Weights of a small text-conditioned image flow-matching model: 8.71M parameters, widths [64, 64, 128].
Rows from block 10 of the denoiser, named by matrix and row number. Each number is 50 + 15 x the weight over its row's rms, rounded and kept within 0 to 99. All counts start at 0. After the name is the row's rms in percent of the matrix's.
# emb: conditioning projection (model.decb.0.0.emb.weight, 64x256), inputs 0-85
emb.0 098:55 84 57 37 38 49 24 58 58 51 34 51 49 55 40 62 49 54 60 51 53 47 65 52 46 47 60 53 50 54 48 38 40 54 38 69 55 61 49 41 31 42 32 00 18 73 52 54 46 67 39 55 49 41 50 78 45 68 66 56 66 47 42 56 42 82 58 72 67 64 53 54 36 48 17 53 63 56 65 51 43 72 41 35 48 44
emb.1 092:42 53 39 24 35 28 64 55 43 54 63 57 64 67 55 34 53 36 43 69 69 39 43 38 57 52 42 20 68 54 66 47 41 69 23 68 69 39 42 65 63 59 64 50 18 55 76 52 46 40 57 56 45 36 76 57 53 64 57 36 36 70 52 55 37 56 41 94 64 47 27 56 32 81 40 39 81 70 75 36 53 79 18 40 42 58
emb.2 093:68 30 56 37 73 29 57 51 44 39 67 42 51 32 48 41 71 54 51 47 55 56 58 40 45 46 48 52 63 31 62 44 47 54 41 52 97 33 53 41 29 40 49 48 51 37 47 56 30 47 39 37 35 52 35 63 27 55 53 46 16 33 33 72 55 59 47 68 68 15 45 33 29 93 48 65 43 37 61 26 45 27 38 47 54 56
emb.3 106:41 46 62 40 49 35 52 46 61 61 42 44 74 49 54 43 55 27 58 62 56 58 30 45 34 48 19 80 54 64 53 42 58 34 47 51 60 60 36 35 42 49 48 65 29 68 81 53 23 63 29 47 20 44 49 53 32 60 57 74 35 63 47 59 54 28 34 53 63 33 25 58 40 57 56 51 73 19 22 53 44 52 54 47 37 33
emb.4 098:40 60 32 53 52 51 52 54 82 52 78 62 47 57 59 53 61 59 52 47 41 50 27 51 47 48 29 23 38 47 17 64 60 54 71 47 68 63 47 45 63 42 30 36 44 49 50 45 74 71 60 40 58 74 29 48 54 47 39 61 26 60 56 67 44 11 70 52 64 49 60 56 28 71 43 59 46 51 38 51 55 31 45 69 38 19
emb.5 106:70 41 09 61 38 59 36 42 69 52 51 63 50 46 47 35 90 26 06 69 42 49 66 25 49 43 55 35 60 48 62 40 65 26 43 42 37 58 38 54 47 33 51 30 63 55 50 41 41 62 75 55 61 40 67 47 63 57 95 59 43 77 38 92 50 62 64 56 43 62 39 21 20 32 25 60 47 71 37 40 39 53 59 61 73 70
emb.6 089:40 47 47 41 66 76 60 50 47 48 58 53 51 39 16 46 25 41 67 48 68 53 62 37 62 56 42 68 53 41 22 38 53 52 37 60 40 56 76 45 53 36 42 74 60 58 60 58 37 44 57 53 31 74 49 63 29 45 64 39 62 69 58 51 48 53 62 32 76 54 47 54 28 52 40 59 24 46 57 55 51 47 40 56 37 80
emb.7 104:67 66 48 52 06 19 42 54 50 66 74 41 60 36 41 73 61 65 76 45 43 38 36 61 77 53 62 35 72 30 51 41 21 53 58 47 38 53 55 59 71 73 79 82 31 42 58 46 50 48 68 58 63 45 60 57 60 71 27 84 64 63 29 68 55 52 29 67 54 54 46 53 53 62 55 36 56 67 68 78 66 71 41 56 98 42
emb.8 085:25 41 46 64 44 46 49 65 05 37 57 50 62 55 61 77 12 61 66 61 66 61 44 53 57 38 33 43 33 40 38 50 60 44 24 68 68 64 67 25 83 35 75 37 63 43 38 63 50 60 50 19 36 65 52 66 37 81 38 52 42 45 84 44 39 72 48 66 59 40 35 50 66 67 38 47 55 78 67 44 28 41 37 46 66 63
emb.9 095:73 40 27 62 35 30 50 45 50 75 51 17 72 28 50 66 26 56 42 27 78 60 52 52 53 69 32 50 60 54 78 69 47 57 52 66 71 58 33 45 52 59 56 55 51 29 34 18 58 48 41 59 88 59 55 60 46 61 43 63 51 70 84 56 50 34 35 77 56 32 46 44 47 46 45 37 66 64 44 49 34 53 80 54 29 53
emb.10 087:56 39 63 49 24 34 40 43 85 41 52 76 62 60 78 55 51 41 56 46 58 59 33 47 34 42 37 47 67 39 57 90 40 56 49 59 88 63 67 61 52 62 60 55 46 09 38 69 38 58 73 36 37 24 44 80 35 48 37 50 49 32 20 26 59 49 18 71 37 55 46 10 40 44 64 43 63 49 57 38 24 43 34 53 53 59
emb.11 089:19 39 46 72 36 23 52 47 58 34 42 28 62 51 59 30 40 78 33 39 48 60 14 42 68 55 47 45 37 58 39 46 61 63 63 18 85 52 69 31 75 76 55 33 49 45 55 20 46 40 47 30 79 61 61 44 56 51 27 46 75 37 56 69 46 63 49 31 75 50 50 53 58 95 59 66 62 53 34 26 37 51 28 46 46 70
emb.12 108:30 69 52 52 49 32 38 28 36 56 33 61 48 43 26 44 06 42 62 65 65 62 67 31 67 33 28 59 39 48 52 55 66 47 15 41 66 91 50 69 68 39 21 43 56 45 59 41 65 53 47 49 64 55 54 50 34 30 78 57 68 56 65 21 49 48 31 20 48 46 58 44 38 46 25 70 07 43 27 53 53 66 62 47 37 44
emb.13 117:40 67 54 66 69 65 51 52 62 36 08 65 66 74 58 36 58 30 43 46 46 50 61 48 46 70 63 60 56 69 50 54 58 43 41 47 42 35 50 39 42 56 48 23 48 29 42 45 45 30 38 32 38 56 37 37 57 83 44 44 08 62 48 50 34 52 40 33 50 23 40 45 49 22 32 75 34 45 34 59 35 70 63 68 62 52
emb.14 105:67 47 48 71 39 56 57 60 53 48 37 50 63 35 55 78 83 26 43 35 62 24 51 56 72 53 41 64 64 33 74 43 14 81 59 38 44 40 20 60 53 67 55 42 26 56 41 32 64 68 24 61 17 68 42 34 77 58 21 36 32 50 38 57 67 60 52 43 36 53 32 46 46 46 28 62 60 43 69 40 69 53 29 30 62 54
emb.15 096:59 44 56 45 42 69 51 45 41 28 35 47 68 39 59 70 24 47 64 69 46 66 50 45 35 60 45 67 65 61 25 55 25 65 70 61 52 41 63 48 34 60 80 72 39 34 49 95 38 48 48 52 55 57 49 60 40 35 64 40 28 64 27 59 44 50 73 50 57 48 45 58 75 32 30 43 31 56 17 63 50 20 52 54 57 35
emb.16 094:80 27 41 35 50 32 56 57 71 49 67 54 37 38 78 69 57 56 56 37 56 53 46 50 38 31 56 72 55 39 69 49 71 69 63 54 34 46 20 73 41 58 25 59 40 39 49 35 44 48 50 54 32 30 47 47 59 44 49 54 53 37 27 22 45 33 71 49 38 58 55 44 53 59 73 59 58 36 53 70 41 60 74 25 69 48
emb.17 097:27 37 53 47 76 40 44 52 59 44 48 84 46 47 33 43 48 63 57 74 46 35 62 51 52 50 46 50 35 52 56 72 44 48 24 61 31 43 49 51 24 34 58 63 13 44 52 40 41 67 56 26 58 77 63 84 39 46 67 35 53 33 61 53 28 43 59 46 53 52 69 62 42 36 57 46 33 54 39 74 37 88 21 49 30 70
emb.18 094:56 68 26 43 55 35 52 52 21 36 68 47 60 57 47 32 46 42 37 67 56 32 39 80 42 39 39 24 43 25 81 54 25 63 55 46 58 60 66 58 58 56 49 53 42 59 31 35 40 49 60 44 55 51 58 15 29 60 36 42 68 49 41 60 54 64 38 34 59 65 43 46 42 46 43 65 55 59 62 27 36 48 56 69 42 45
emb.19 095:33 25 39 52 73 47 43 47 66 38 50 56 56 74 98 59 31 58 38 56 48 56 57 30 54 33 64 30 35 73 60 50 44 45 38 54 44 35 45 59 60 51 77 71 56 30 55 80 49 47 56 79 52 52 59 36 50 43 88 51 50 87 71 82 33 36 53 42 55 54 33 64 60 55 66 31 52 51 36 57 55 54 74 49 55 89
emb.20 092:37 25 64 24 57 25 54 58 37 45 51 70 42 30 70 59 46 63 37 69 58 34 66 44 32 65 29 34 51 40 85 73 24 59 35 46 77 37 34 50 74 50 71 18 43 43 55 46 47 47 42 50 33 39 56 65 59 57 25 43 59 71 34 40 50 28 73 58 66 60 68 66 15 71 46 49 62 62 61 62 57 56 50 36 42 54
emb.21 105:38 50 46 31 78 62 46 53 40 45 58 46 61 69 43 36 34 42 53 64 60 49 68 64 62 70 52 57 23 28 55 83 30 51 63 47 24 68 57 56 65 66 30 37 36 46 57 59 62 48 54 64 46 60 52 58 52 36 59 31 55 48 54 52 66 59 62 18 47 48 72 71 47 34 30 72 18 62 36 58 60 36 43 52 37 78
emb.22 093:40 23 29 52 69 64 46 47 11 51 23 52 43 62 28 48 53 31 26 17 53 40 33 53 52 47 43 37 59 31 73 72 36 43 24 29 68 75 55 48 34 49 60 67 56 43 59 19 70 45 70 52 33 37 63 55 39 48 24 22 38 75 43 52 53 49 90 47 60 06 47 60 40 21 75 48 29 40 57 37 34 35 69 39 33 35
emb.23 103:28 31 34 75 39 22 22 55 49 33 49 82 09 65 49 36 51 57 42 49 53 47 38 37 48 56 30 33 36 44 47 61 58 33 52 51 24 21 53 50 43 48 49 73 34 83 65 48 32 43 59 43 55 73 67 81 44 37 57 37 84 27 43 35 60 46 30 59 30 63 42 51 53 47 31 72 44 50 35 53 75 28 55 39 40 52
emb.24 101:54 37 47 38 27 17 62 40 30 19 62 71 37 55 48 16 49 36 71 52 51 40 49 68 53 42 67 04 45 41 63 66 41 44 29 51 72 54 45 43 57 43 65 53 49 67 73 50 18 45 52 57 43 49 66 52 39 36 33 54 72 72 41 40 43 50 55 59 35 41 60 56 35 41 56 62 48 27 55 53 54 30 46 54 60 41
emb.25 088:77 47 54 42 35 39 64 33 36 16 52 44 37 40 42 41 40 58 53 37 59 51 56 56 42 47 75 28 54 50 56 57 62 62 41 47 61 39 22 17 72 61 46 39 41 39 72 21 34 40 21 28 56 50 55 42 66 50 35 74 21 26 49 49 65 53 54 64 48 78 40 46 42 62 52 90 52 32 63 34 56 50 34 53 40 52
emb.26 097:34 35 77 57 58 65 61 37 54 65 43 57 61 52 45 45 31 50 52 52 38 40 39 48 65 55 66 33 40 57 55 45 67 58 32 28 66 59 60 47 43 59 61 49 45 59 46 45 62 31 39 27 47 40 35 43 48 27 64 54 42 38 51 63 05 82 46 66 34 44 51 67 60 50 36 47 23 66 47 59 73 37 35 39 59 60
emb.27 109:44 36 62 55 33 59 55 45 48 52 34 44 39 53 36 41 64 40 48 70 49 30 65 62 44 55 34 60 43 27 53 48 60 44 41 22 49 21 70 32 33 42 40 28 54 60 89 43 50 50 70 47 51 48 50 28 50 58 71 46 42 44 30 41 13 58 51 37 53 52 41 38 63 30 37 56 32 65 29 43 60 22 44 54 57 46
emb.28 097:39 55 45 38 72 40 23 43 46 58 43 54 35 43 75 38 30 43 48 51 33 53 52 63 49 60 87 09 70 40 39 30 63 66 57 52 57 59 46 30 55 58 57 38 34 61 64 56 67 45 70 83 42 51 53 38 60 62 38 22 67 51 29 50 53 53 38 54 23 21 51 37 53 55 49 40 35 68 51 83 46 21 52 47 50 36
emb.29 109:85 50 44 69 48 67 45 54 35 45 65 70 56 33 82 55 29 99 50 45 48 33 43 58 58 39 51 68 42 73 33 64 37 51 56 46 75 55 44 34 43 64 53 78 47 56 41 77 63 69 43 53 31 42 57 48 46 49 51 76 70 44 34 49 68 46 79 46 23 48 60 35 42 67 63 44 45 39 57 49 54 58 52 52 60 42
emb.30 108:31 73 27 43 18 38 41 58 38 60 61 11 55 56 34 47 33 40 16 65 41 48 69 52 56 85 51 56 34 53 60 42 54 56 40 48 46 39 50 45 42 51 55 23 51 62 35 63 54 50 42 40 37 38 45 34 60 58 27 53 57 46 31 71 60 67 51 42 59 73 34 31 20 41 57 69 32 47 18 64 47 46 41 61 57 58
emb.31 107:18 47 56 41 89 72 38 42 34 57 50 55 63 50 33 70 58 32 46 68 29 55 75 65 37 33 36 78 38 79 56 31 65 57 35 62 23 48 61 62 41 15 75 54 51 61 75 74 29 77 51 61 65 58 71 38 56 45 68 51 41 53 43 77 71 40 31 52 46 31 70 47 55 42 23 27 04 53 34 49 47 42 54 31 46 48
emb.32 092:35 46 50 50 47 60 39 49 42 43 42 60 27 82 67 52 33 55 54 38 30 59 81 26 62 42 53 60 63 56 68 45 20 71 31 66 44 59 35 33 41 66 61 32 34 26 39 66 63 34 58 54 33 60 65 82 64 44 76 71 37 31 73 32 47 76 50 60 44 16 32 59 28 76 61 36 49 86 54 85 34 35 59 33 60 46
emb.33 083:70 34 42 39 70 32 42 62 60 86 56 60 46 62 42 51 47 53 33 80 51 62 53 49 62 72 55 28 59 20 83 45 32 72 43 54 57 63 61 64 37 48 29 36 61 47 56 36 40 53 54 24 78 46 49 53 64 43 26 52 50 53 56 27 47 40 63 34 44 59 54 52 66 45 74 82 63 78 40 11 58 30 48 26 55 51
emb.34 094:53 27 69 33 46 69 54 07 63 54 54 65 42 40 83 31 62 28 78 44 65 50 37 48 51 41 48 48 43 51 48 40 50 51 50 58 49 62 86 48 31 36 43 31 24 67 27 55 49 35 48 30 32 46 71 80 61 18 37 51 54 31 69 50 51 52 43 65 46 47 53 66 29 31 75 57 41 37 30 55 53 66 43 60 30 20
emb.35 095:63 40 48 54 28 61 46 54 64 76 46 78 55 27 21 38 42 42 28 41 39 62 59 39 76 77 35 63 56 51 54 60 66 50 60 62 39 50 30 26 52 77 50 28 37 48 49 69 66 49 69 44 59 27 17 46 66 71 76 65 37 64 45 50 62 88 45 38 43 48 35 60 52 50 32 46 30 37 74 38 40 40 50 42 79 32
emb.36 118:52 84 75 71 78 56 38 37 67 50 36 36 56 61 21 33 37 62 14 49 55 58 48 67 41 59 28 45 31 58 53 62 56 43 60 49 31 41 47 62 61 51 58 51 35 45 40 61 70 88 70 53 73 82 58 66 64 49 74 35 48 44 45 75 54 52 41 44 49 53 53 38 37 20 32 70 20 52 28 57 47 34 47 46 66 59
emb.37 092:33 55 51 37 40 56 49 63 65 37 60 36 59 48 54 42 38 56 50 85 42 32 56 26 41 55 49 87 53 34 29 59 43 85 69 53 46 55 38 43 49 39 36 35 32 43 46 63 58 47 45 48 54 36 54 52 55 37 68 22 25 36 61 61 56 33 42 67 31 40 36 60 65 55 74 36 66 82 54 57 30 39 51 50 41 50
emb.38 096:53 31 52 54 39 00 39 41 42 34 58 49 69 45 44 86 49 44 65 44 62 48 60 27 36 64 39 51 50 54 45 32 52 38 49 50 73 56 61 50 43 60 32 69 39 44 65 63 62 42 67 47 40 50 70 47 44 46 34 54 53 59 43 28 66 54 52 83 51 42 47 68 76 51 57 49 68 52 38 58 32 39 45 63 45 41
emb.39 092:64 33 60 42 52 52 66 51 40 53 30 41 54 54 41 53 57 66 47 28 57 69 49 50 84 47 44 44 48 36 49 61 47 66 43 35 61 69 65 40 61 62 65 52 65 42 42 44 26 71 41 37 99 50 39 25 42 40 27 72 87 51 70 54 50 65 28 44 53 83 70 62 55 53 45 64 25 55 68 33 56 33 48 48 40 52
emb.40 102:49 77 33 59 45 74 43 60 36 31 27 32 41 51 40 33 71 25 48 38 44 38 63 53 53 55 69 58 38 65 47 34 73 53 33 22 39 52 55 45 56 48 55 44 31 57 43 17 54 45 54 62 49 43 43 52 60 71 58 34 48 57 35 61 42 64 19 43 40 20 21 34 48 55 62 49 53 12 73 36 74 42 41 53 41 45
emb.41 105:40 45 41 36 66 63 47 53 43 48 42 34 64 63 41 56 31 71 43 54 38 42 59 75 59 00 64 62 25 55 56 55 73 44 24 61 42 45 36 39 48 48 53 36 69 27 37 51 50 70 70 58 65 76 35 34 45 29 57 35 42 50 44 66 65 61 50 48 43 54 68 54 20 53 39 24 24 52 60 67 65 35 58 54 49 51
emb.42 097:48 38 32 61 39 50 30 38 76 50 46 39 49 51 81 76 48 49 43 22 68 13 43 50 61 20 50 56 54 32 37 41 42 23 63 51 49 39 47 55 14 44 29 47 39 35 60 20 31 37 33 27 69 42 56 26 48 29 45 56 41 43 41 64 36 67 62 43 63 36 43 29 53 39 50 64 69 44 56 41 44 50 69 54 89 37
emb.43 102:36 23 42 51 51 64 61 56 51 23 39 39 55 56 67 68 45 47 51 45 50 62 23 33 57 27 51 79 39 44 26 30 47 54 63 39 85 58 70 44 52 57 50 43 41 13 61 40 23 64 44 64 51 71 69 71 53 19 45 64 50 54 28 51 66 27 52 90 37 56 42 62 88 54 65 75 26 72 34 62 31 22 53 54 63 46
emb.44 109:41 62 52 56 67 79 42 79 58 68 58 44 62 49 43 46 45 49 14 67 54 28 62 60 64 67 42 99 40 55 33 57 73 56 51 67 64 60 92 42 59 41 55 84 69 88 59 98 35 59 42 49 55 60 49 51 44 41 45 37 50 32 55 83 71 78 31 45 50 52 72 55 40 56 46 37 39 78 58 51 66 64 37 73 63 56
emb.45 095:29 51 51 59 69 25 61 39 51 50 44 45 48 55 53 38 67 41 46 50 58 44 50 75 36 59 69 51 47 22 51 68 53 20 54 71 65 22 57 54 53 35 33 74 34 49 37 42 40 69 46 43 40 40 96 63 57 67 62 40 61 37 59 40 49 68 48 38 57 71 65 23 43 43 84 60 31 55 24 44 54 59 60 62 62 46
emb.46 094:35 28 62 37 47 77 55 36 56 39 38 56 51 44 68 35 55 14 41 60 28 18 51 42 10 45 50 58 46 43 52 60 77 59 25 42 63 42 58 53 44 35 37 38 30 51 64 62 33 34 54 50 55 49 65 49 50 46 57 55 17 46 33 58 64 64 44 41 62 46 25 52 61 54 43 38 52 55 47 66 36 60 40 46 43 29
emb.47 093:40 66 65 45 28 46 58 60 10 50 78 66 54 51 76 43 72 69 76 32 74 51 46 67 47 61 57 00 43 40 77 63 48 37 39 21 53 43 47 75 62 49 23 53 56 61 52 07 53 55 50 31 64 50 75 55 33 21 37 61 50 42 82 24 49 56 55 51 46 41 29 25 44 44 59 38 57 40 68 71 58 48 47 57 66 62
emb.48 101:70 56 49 34 15 25 66 75 36 24 80 47 54 61 60 64 52 56 44 46 45 42 48 60 26 49 62 18 37 51 67 52 35 75 38 35 55 52 61 61 58 67 42 65 47 44 48 15 54 59 54 27 29 59 44 57 61 29 27 64 59 72 37 37 47 54 31 66 39 56 20 64 52 80 34 55 63 41 35 35 40 57 49 63 71 22
emb.49 104:61 39 46 33 28 28 65 29 61 50 49 44 35 37 61 43 47 67 75 58 47 22 33 52 36 55 53 33 57 42 50 38 33 26 54 36 62 58 34 62 75 73 59 56 62 38 38 25 34 50 45 51 76 50 53 44 73 40 20 25 47 56 56 31 63 34 35 71 35 41 20 65 83 63 99 55 71 71 83 45 56 62 29 63 60 21
emb.50 094:55 27 41 49 61 66 45 53 72 43 61 29 70 30 63 46 52 34 52 44 36 42 70 38 67 48 44 50 45 51 82 58 72 60 51 56 52 39 47 45 41 75 41 50 58 88 44 46 72 35 61 53 31 42 39 74 66 45 43 53 54 55 50 47 58 63 26 23 60 36 75 20 43 61 07 42 60 38 52 46 67 64 43 52 56 67
emb.51 103:65 67 43 60 76 50 63 45 51 45 51 54 76 68 40 29 53 48 42 48 51 53 68 52 62 47 63 57 75 49 51 45 67 48 49 24 48 52 37 47 45 78 24 49 46 31 40 47 41 44 31 34 75 69 32 48 53 42 64 52 26 57 41 74 49 59 44 32 38 53 44 40 62 51 36 28 82 71 65 40 57 35 54 67 75 36
emb.52 104:67 39 44 57 33 13 46 43 11 46 81 62 44 33 54 54 31 50 51 55 44 47 50 53 25 39 36 22 32 37 35 57 22 48 64 88 85 43 57 54 45 71 50 22 48 43 42 34 51 45 58 58 74 48 55 52 44 41 11 59 85 66 42 41 80 47 25 66 53 43 51 38 42 73 60 32 47 38 58 08 72 67 30 46 51 26
emb.53 102:66 63 73 53 41 34 60 68 58 51 73 48 61 66 51 52 76 62 39 21 69 61 46 43 38 47 61 33 25 13 57 55 31 34 68 36 40 58 38 37 72 76 52 36 49 39 34 39 34 37 77 41 55 51 24 17 37 31 72 49 22 63 67 60 37 77 33 27 32 44 29 50 45 50 27 64 49 23 42 45 58 37 35 56 51 32
emb.54 113:00 37 48 37 60 56 52 31 72 51 61 40 51 33 55 49 31 43 48 59 48 47 65 38 63 30 14 79 62 41 29 40 73 67 27 57 42 41 33 27 28 24 68 58 54 44 49 66 43 67 41 42 79 45 48 71 46 33 73 59 78 63 32 58 53 46 53 52 54 54 46 55 57 32 14 52 18 90 44 63 48 58 46 35 29 53
emb.55 098:73 38 36 41 40 41 39 58 36 59 57 53 38 80 69 65 88 34 59 20 64 59 39 47 39 47 42 53 48 38 76 54 42 66 74 45 75 21 58 72 52 64 75 48 59 54 57 50 41 42 64 65 39 54 35 67 35 55 28 68 60 58 53 55 24 44 30 66 51 46 47 46 55 55 45 58 65 44 79 49 55 25 60 64 64 57
emb.56 092:78 68 63 62 52 41 55 27 37 34 50 51 19 26 28 37 62 34 40 41 52 45 69 47 36 56 59 50 42 55 30 30 61 38 51 28 36 61 49 25 37 37 48 47 33 65 64 69 45 53 32 41 50 52 37 59 45 43 78 99 47 56 42 80 46 66 61 49 67 56 28 37 44 34 38 47 36 76 46 76 55 48 47 49 50 73
emb.57 107:41 65 56 48 01 51 19 34 53 52 36 63 77 93 60 45 50 26 65 69 38 72 64 50 22 68 49 33 25 63 42 69 48 62 44 50 63 38 67 58 47 68 30 61 46 59 59 64 32 30 46 60 86 49 33 37 65 45 38 41 26 65 40 47 46 64 72 55 45 55 32 56 44 42 54 50 51 51 28 40 55 44 53 75 48 53
emb.58 099:50 93 50 44 32 55 53 56 55 47 39 18 65 60 52 14 72 39 45 35 51 74 27 39 40 81 58 33 20 68 55 44 69 61 36 63 26 69 73 46 52 39 43 56 44 55 54 42 46 44 48 26 55 49 53 57 64 44 24 77 43 56 52 29 39 50 30 38 41 29 34 51 62 62 43 58 60 45 53 19 41 53 52 44 54 53
emb.59 104:63 69 56 59 41 27 52 48 36 40 61 68 89 65 62 58 66 54 28 47 45 58 26 55 19 43 27 39 42 74 85 59 67 39 68 58 46 48 46 62 63 17 51 39 56 54 64 14 69 42 61 35 31 69 34 43 42 42 64 40 18 57 53 58 24 59 33 45 43 62 50 20 26 39 42 37 63 43 49 58 52 60 19 70 50 45
emb.60 109:06 39 55 49 59 68 63 53 67 51 61 36 49 28 27 59 17 45 44 52 59 40 65 62 33 43 54 81 55 58 51 47 62 74 62 48 51 64 62 41 38 35 37 24 54 34 55 93 40 53 34 51 65 61 49 38 32 49 65 23 57 72 54 49 41 49 54 36 27 34 48 54 52 29 63 47 16 88 27 46 42 45 83 73 35 61
emb.61 111:55 42 61 34 30 50 62 47 43 70 53 40 51 36 78 63 53 56 84 39 67 51 49 32 46 39 56 25 73 60 73 45 19 46 64 41 59 64 37 37 68 72 52 42 38 32 68 35 31 48 33 59 53 29 55 57 33 51 17 82 57 62 18 44 60 50 62 30 52 18 34 34 67 62 95 47 79 50 75 35 68 64 37 42 67 55
emb.62 118:65 49 51 44 27 33 39 54 26 41 55 75 63 37 68 71 31 66 59 21 57 65 50 51 33 41 61 26 57 53 55 34 16 71 78 62 59 60 64 75 47 68 52 68 43 39 66 27 50 41 77 59 39 38 56 61 54 65 20 69 72 49 50 45 81 47 47 52 26 35 34 38 72 60 60 53 68 39 65 62 42 75 40 41 70 62
emb.63 103:43 63 42 35 49 42 41 57 44 54 55 53 69 64 62 56 67 54 33 81 61 55 77 53 55 26 64 30 57 35 79 56 56 56 68 58 27 49 50 41 56 59 54 26 47 69 43 77 84 48 34 46 50 59 53 40 65 64 57 35 50 55 40 44 30 93 50 47 51 58 53 35 13 33 30 20 70 53 51 37 73 81 47 43 45 45