A small text-conditioned image flow-matching model, trained from scratch: text encoder activation swiglu.
Rows from block 10 of the denoiser of a small text-conditioned image flow-matching model, named by matrix and row number. Rows with one number belong to one channel. Each number is 128 + 32 x the weight over its row's rms, rounded and kept within 0 to 255. All counts start at 0.
After each channel's rows are labels from the 100 images, of 14848 (inputs lightly noised), where the channel reaches its highest value: "patch colour" is the nearest of a few named colours to the mean colour under the peak. Only what is clearly more common there than usual is listed. The data: regions of photos with short descriptions (Visual Genome).
# convs0: first 3x3 conv (model.decb.0.0.convs.0.weight, 64x128x3x3, each kernel summed), inputs 0-127
# convs1: second 3x3 conv (model.decb.0.0.convs.1.weight, 64x64x3x3, transposed, each kernel summed), outputs 0-63

convs0.35 [ 94 119 151  97 123  99 196 123 111 139  99 165 138  42  85 145 158 121  91 164 130  79  88 137 117 199 167 102 129 120  99  98 115  89  84 114 106 115 121 110 156 111 128 131  95  92 133  77 157 100 151 123 119 176 123 117 129 131 106  92 168  96 126 100 136 180 132  99 120 149  91 108 187 114 144 115 150  79 154 175 135 179  86  83 145 200 107  98 112 161 164 146 153 147 125  96 104 164 120 114 124  90 127 208 158 132 136 125 206 122 163 152 140 156 187 104 101 118 100 186  66 168  97 130  78 147 146 142]
convs1.35 [100 167  95  61 160  81 118  82  95 200 168 116 109 158 130 161 160 128  79 160 126 145  43 116 133 127 114  88 115 173 175  68 130 127 133  82 105  96 139 125 167 131 149 119 141 141 123 119 126 186 124 172 134 118 163 106 137 150 132 130 129 172 141 187]
patch colour: black

convs0.54 [117 110 149 123  85 114  69 148  83 126 118 109 113 104  93 117 104  84 125 152 106  92 121 109  52 123 156  83 152 108 110 138 110  91 130 113 130 129  63 125 120 156 122  98 144 149 130 137 165 131 118 111  94 113 152 113 164  99  95 123  98 144 111 122  97  99 139  58  93 123 159 163 185  21 149 120 142 109  76  70  15 124 121  70  87 145 111 161 134 125  53 119  91 103  69 108 156 103  91 130 102 133 109 143 114 102 142  90 112 110 154 141 123 144 117  98  71  82  85 104 133 162  90 114 146  82 121  93]
convs1.54 [162 108 120 158 134 118  72 161 144 156 115 138 171  85 132  51 166 117 128 116 167  94  54 134 148 108  90  59 131 143  90 189 105 119 108 111 177  79 123 118 136  98 122 108 119 118  77 123 172 124 141  97  73 122  80 144 160  80 163 131 132 155 101 141]
patch colour: black

convs0.13 [113 113 126  86 111 141  45 129 118 112 124  86 108 131 131 122 128 129 104 135 128  90 104  97  57  92 122 158  93 109  99 112 140  67 135 138 175 145  85 138 154  64 157 140 141 134 166 168 117 157 126 118  64 111 130 119  40  99 128 139 102 155 115 131 128 145 139 126  90 103 115 145 100 188 207 152 156 148 131 165 147 143 121  98 119 140  84 148 119 115 141  55 154 124 130  88 104 107 149  79  81 155 118  92 133  51 108 178  59 168 143 106  55 102 157 201 118 167 158 157 164 102 105 142 121 141 133 155]
convs1.13 [144 108  97 126 141 119 144 119 131 148 178  83  66 137  91  95 127 163 103  65 165 156 125 136 100 152 138  73 121 103 124 119 185 161 134  76 122 189 133 122 161 118  95 184  64 119 137 103  83 135 129 143 145 130 207 183  95 127  78 127 100 134 155 153]
patch colour: black

convs0.41 [112  83 150 123 124  97 118 126 109 131 102  74 129 110 110 135 105  91 133 153 164 118 122 107 163 109 182 126 132 134 118 145 122 122 122 132 115 112 146  97 161 142 111 143 144 137 113 116 149 143 171  98 126 105 151 104 136 123 118 138 124 137  98 194  89 141 137  82 170 115 121  76 166  84 132 152 108 113 117 107 119 144  69  55  44 100 140 162 123  71  17  33 144 101 139  48 137  63 106 113 128  90  39 136 118 135  70 145 127 118 119 133  79 100 129 131  91  98  91 155 150  89 111 140 176 140  86  94]
convs1.41 [123 149 134 202 120 117 171 161 138  40  88 100 172  82 132 129 140 147 131 118 174  76  91 156 125 152 125 115 166 110  90 183 114 126 107 104 137 146 117  99 155 117  59 116 121 141  94  92 120 144 166 107 112 144  98 126 142  71 202 120 104 165  83 130]
patch colour: black

convs0.33 [151 116 165 137 149 111  85 151 136  74 160 145 155 226 156 174 102 123  98 149  98 130 137  96 104  70 153 107 106 119 102 139 135  60 125 130  97 151 106 106  78 133 121 106 112 102  93 129 129 154 138 127 132 109 152 126 177 147 142 131 108 204 123 139 113 136 169 132 124   7 154 162 131 123 152  99 117 122 107  97  78 183  75 136 156  84 164 120 114 154 128 129 112 159  99 183 124 195 103 122 118 148 149 214 216 135 156 122 178 136 185 147 148 178 105 149 105 128 148 103 117 134 139 117 133 135 138 141]
convs1.33 [201 142 152  67 118 125 211 115 130 143 132 102 113 103 186 105  79 191 107  95 118 133 141 107 145 152 139 101 125 163 129  92 117 105 150 110 100 137 163 140 141  85 139 118  91 124 124 172 121 112 128 157 134 140 145 121 125 104 206 224 156 102 172 128]
patch colour: purple; red

convs0.52 [ 91 116 143 128 167 142 128  97 111 182 125  78 126 138 199 183 141 124 156 153 107 130 152 177  89 114 131 176 117  96 141 148 184 116 140 126 115 176 105 126 125 173 112 133 116 112 120 126 125 134 107 117 131  86 131 121 154 130 139 120 119 148  94 115 108 106 144 126 115  52 145 115  89  52 174  79 144  94 151 163  86 108 106 144 121 138 156 126  91 156 123 117 156 182  98 102 159  64 100 142 133 147 118  38 141 114 132  90 140 101 111 126 113 118  90 170 111 126 136 172  96 255 125  47 141 106 117 142]
convs1.52 [167 115 117  97 140 147 157 100 107 108 181 179  54 142 120 170 141 111 165 105  87 139 129 128 141 142 132 134  67 138 134  86 164 101 116  64 109 118 107  94 140 133 148 115 107  75  96 104  46 159 125  74 181 175 110 119  84 104 100 128 103 115 114 180]
patch colour: purple

convs0.12 [109  90 121 146 140 152 118  97 171 151 107 124 179 151 135 150 113 121 122 153 119 121 125 142 168 107 185 135 127 114 100 139 138 164 119 120 103 147 164 102 130 154 100 116 103  96 134 100 157 122 187 103 129 129 169 101 182 101  96 120 145 115 122 168 136 109 165 129 135 133 107  77 147 121 141 143  97  77 179 161 123 152 131   0  88 163 142 142 109 119  93  56 138 179  81 177 106  85 120  49 130 145  85 222 141 174 109  98 167 153 130  86 107 132 134 111 108  57 151 102 137 186 125 145 132 118 141 113]
convs1.12 [109 166 122 183 118  80 113 204 141 158 134  92 148 151  99 126 148 150 106 135 166 128  91 112  98 155 139  75 176 136 102 157 106 178 121  76 116 105 149 139 143  78 125  73 101 149  83 126 122 132 177 163 138 121 165  98 106 103 191  71 106 116 192 135]
patch colour: black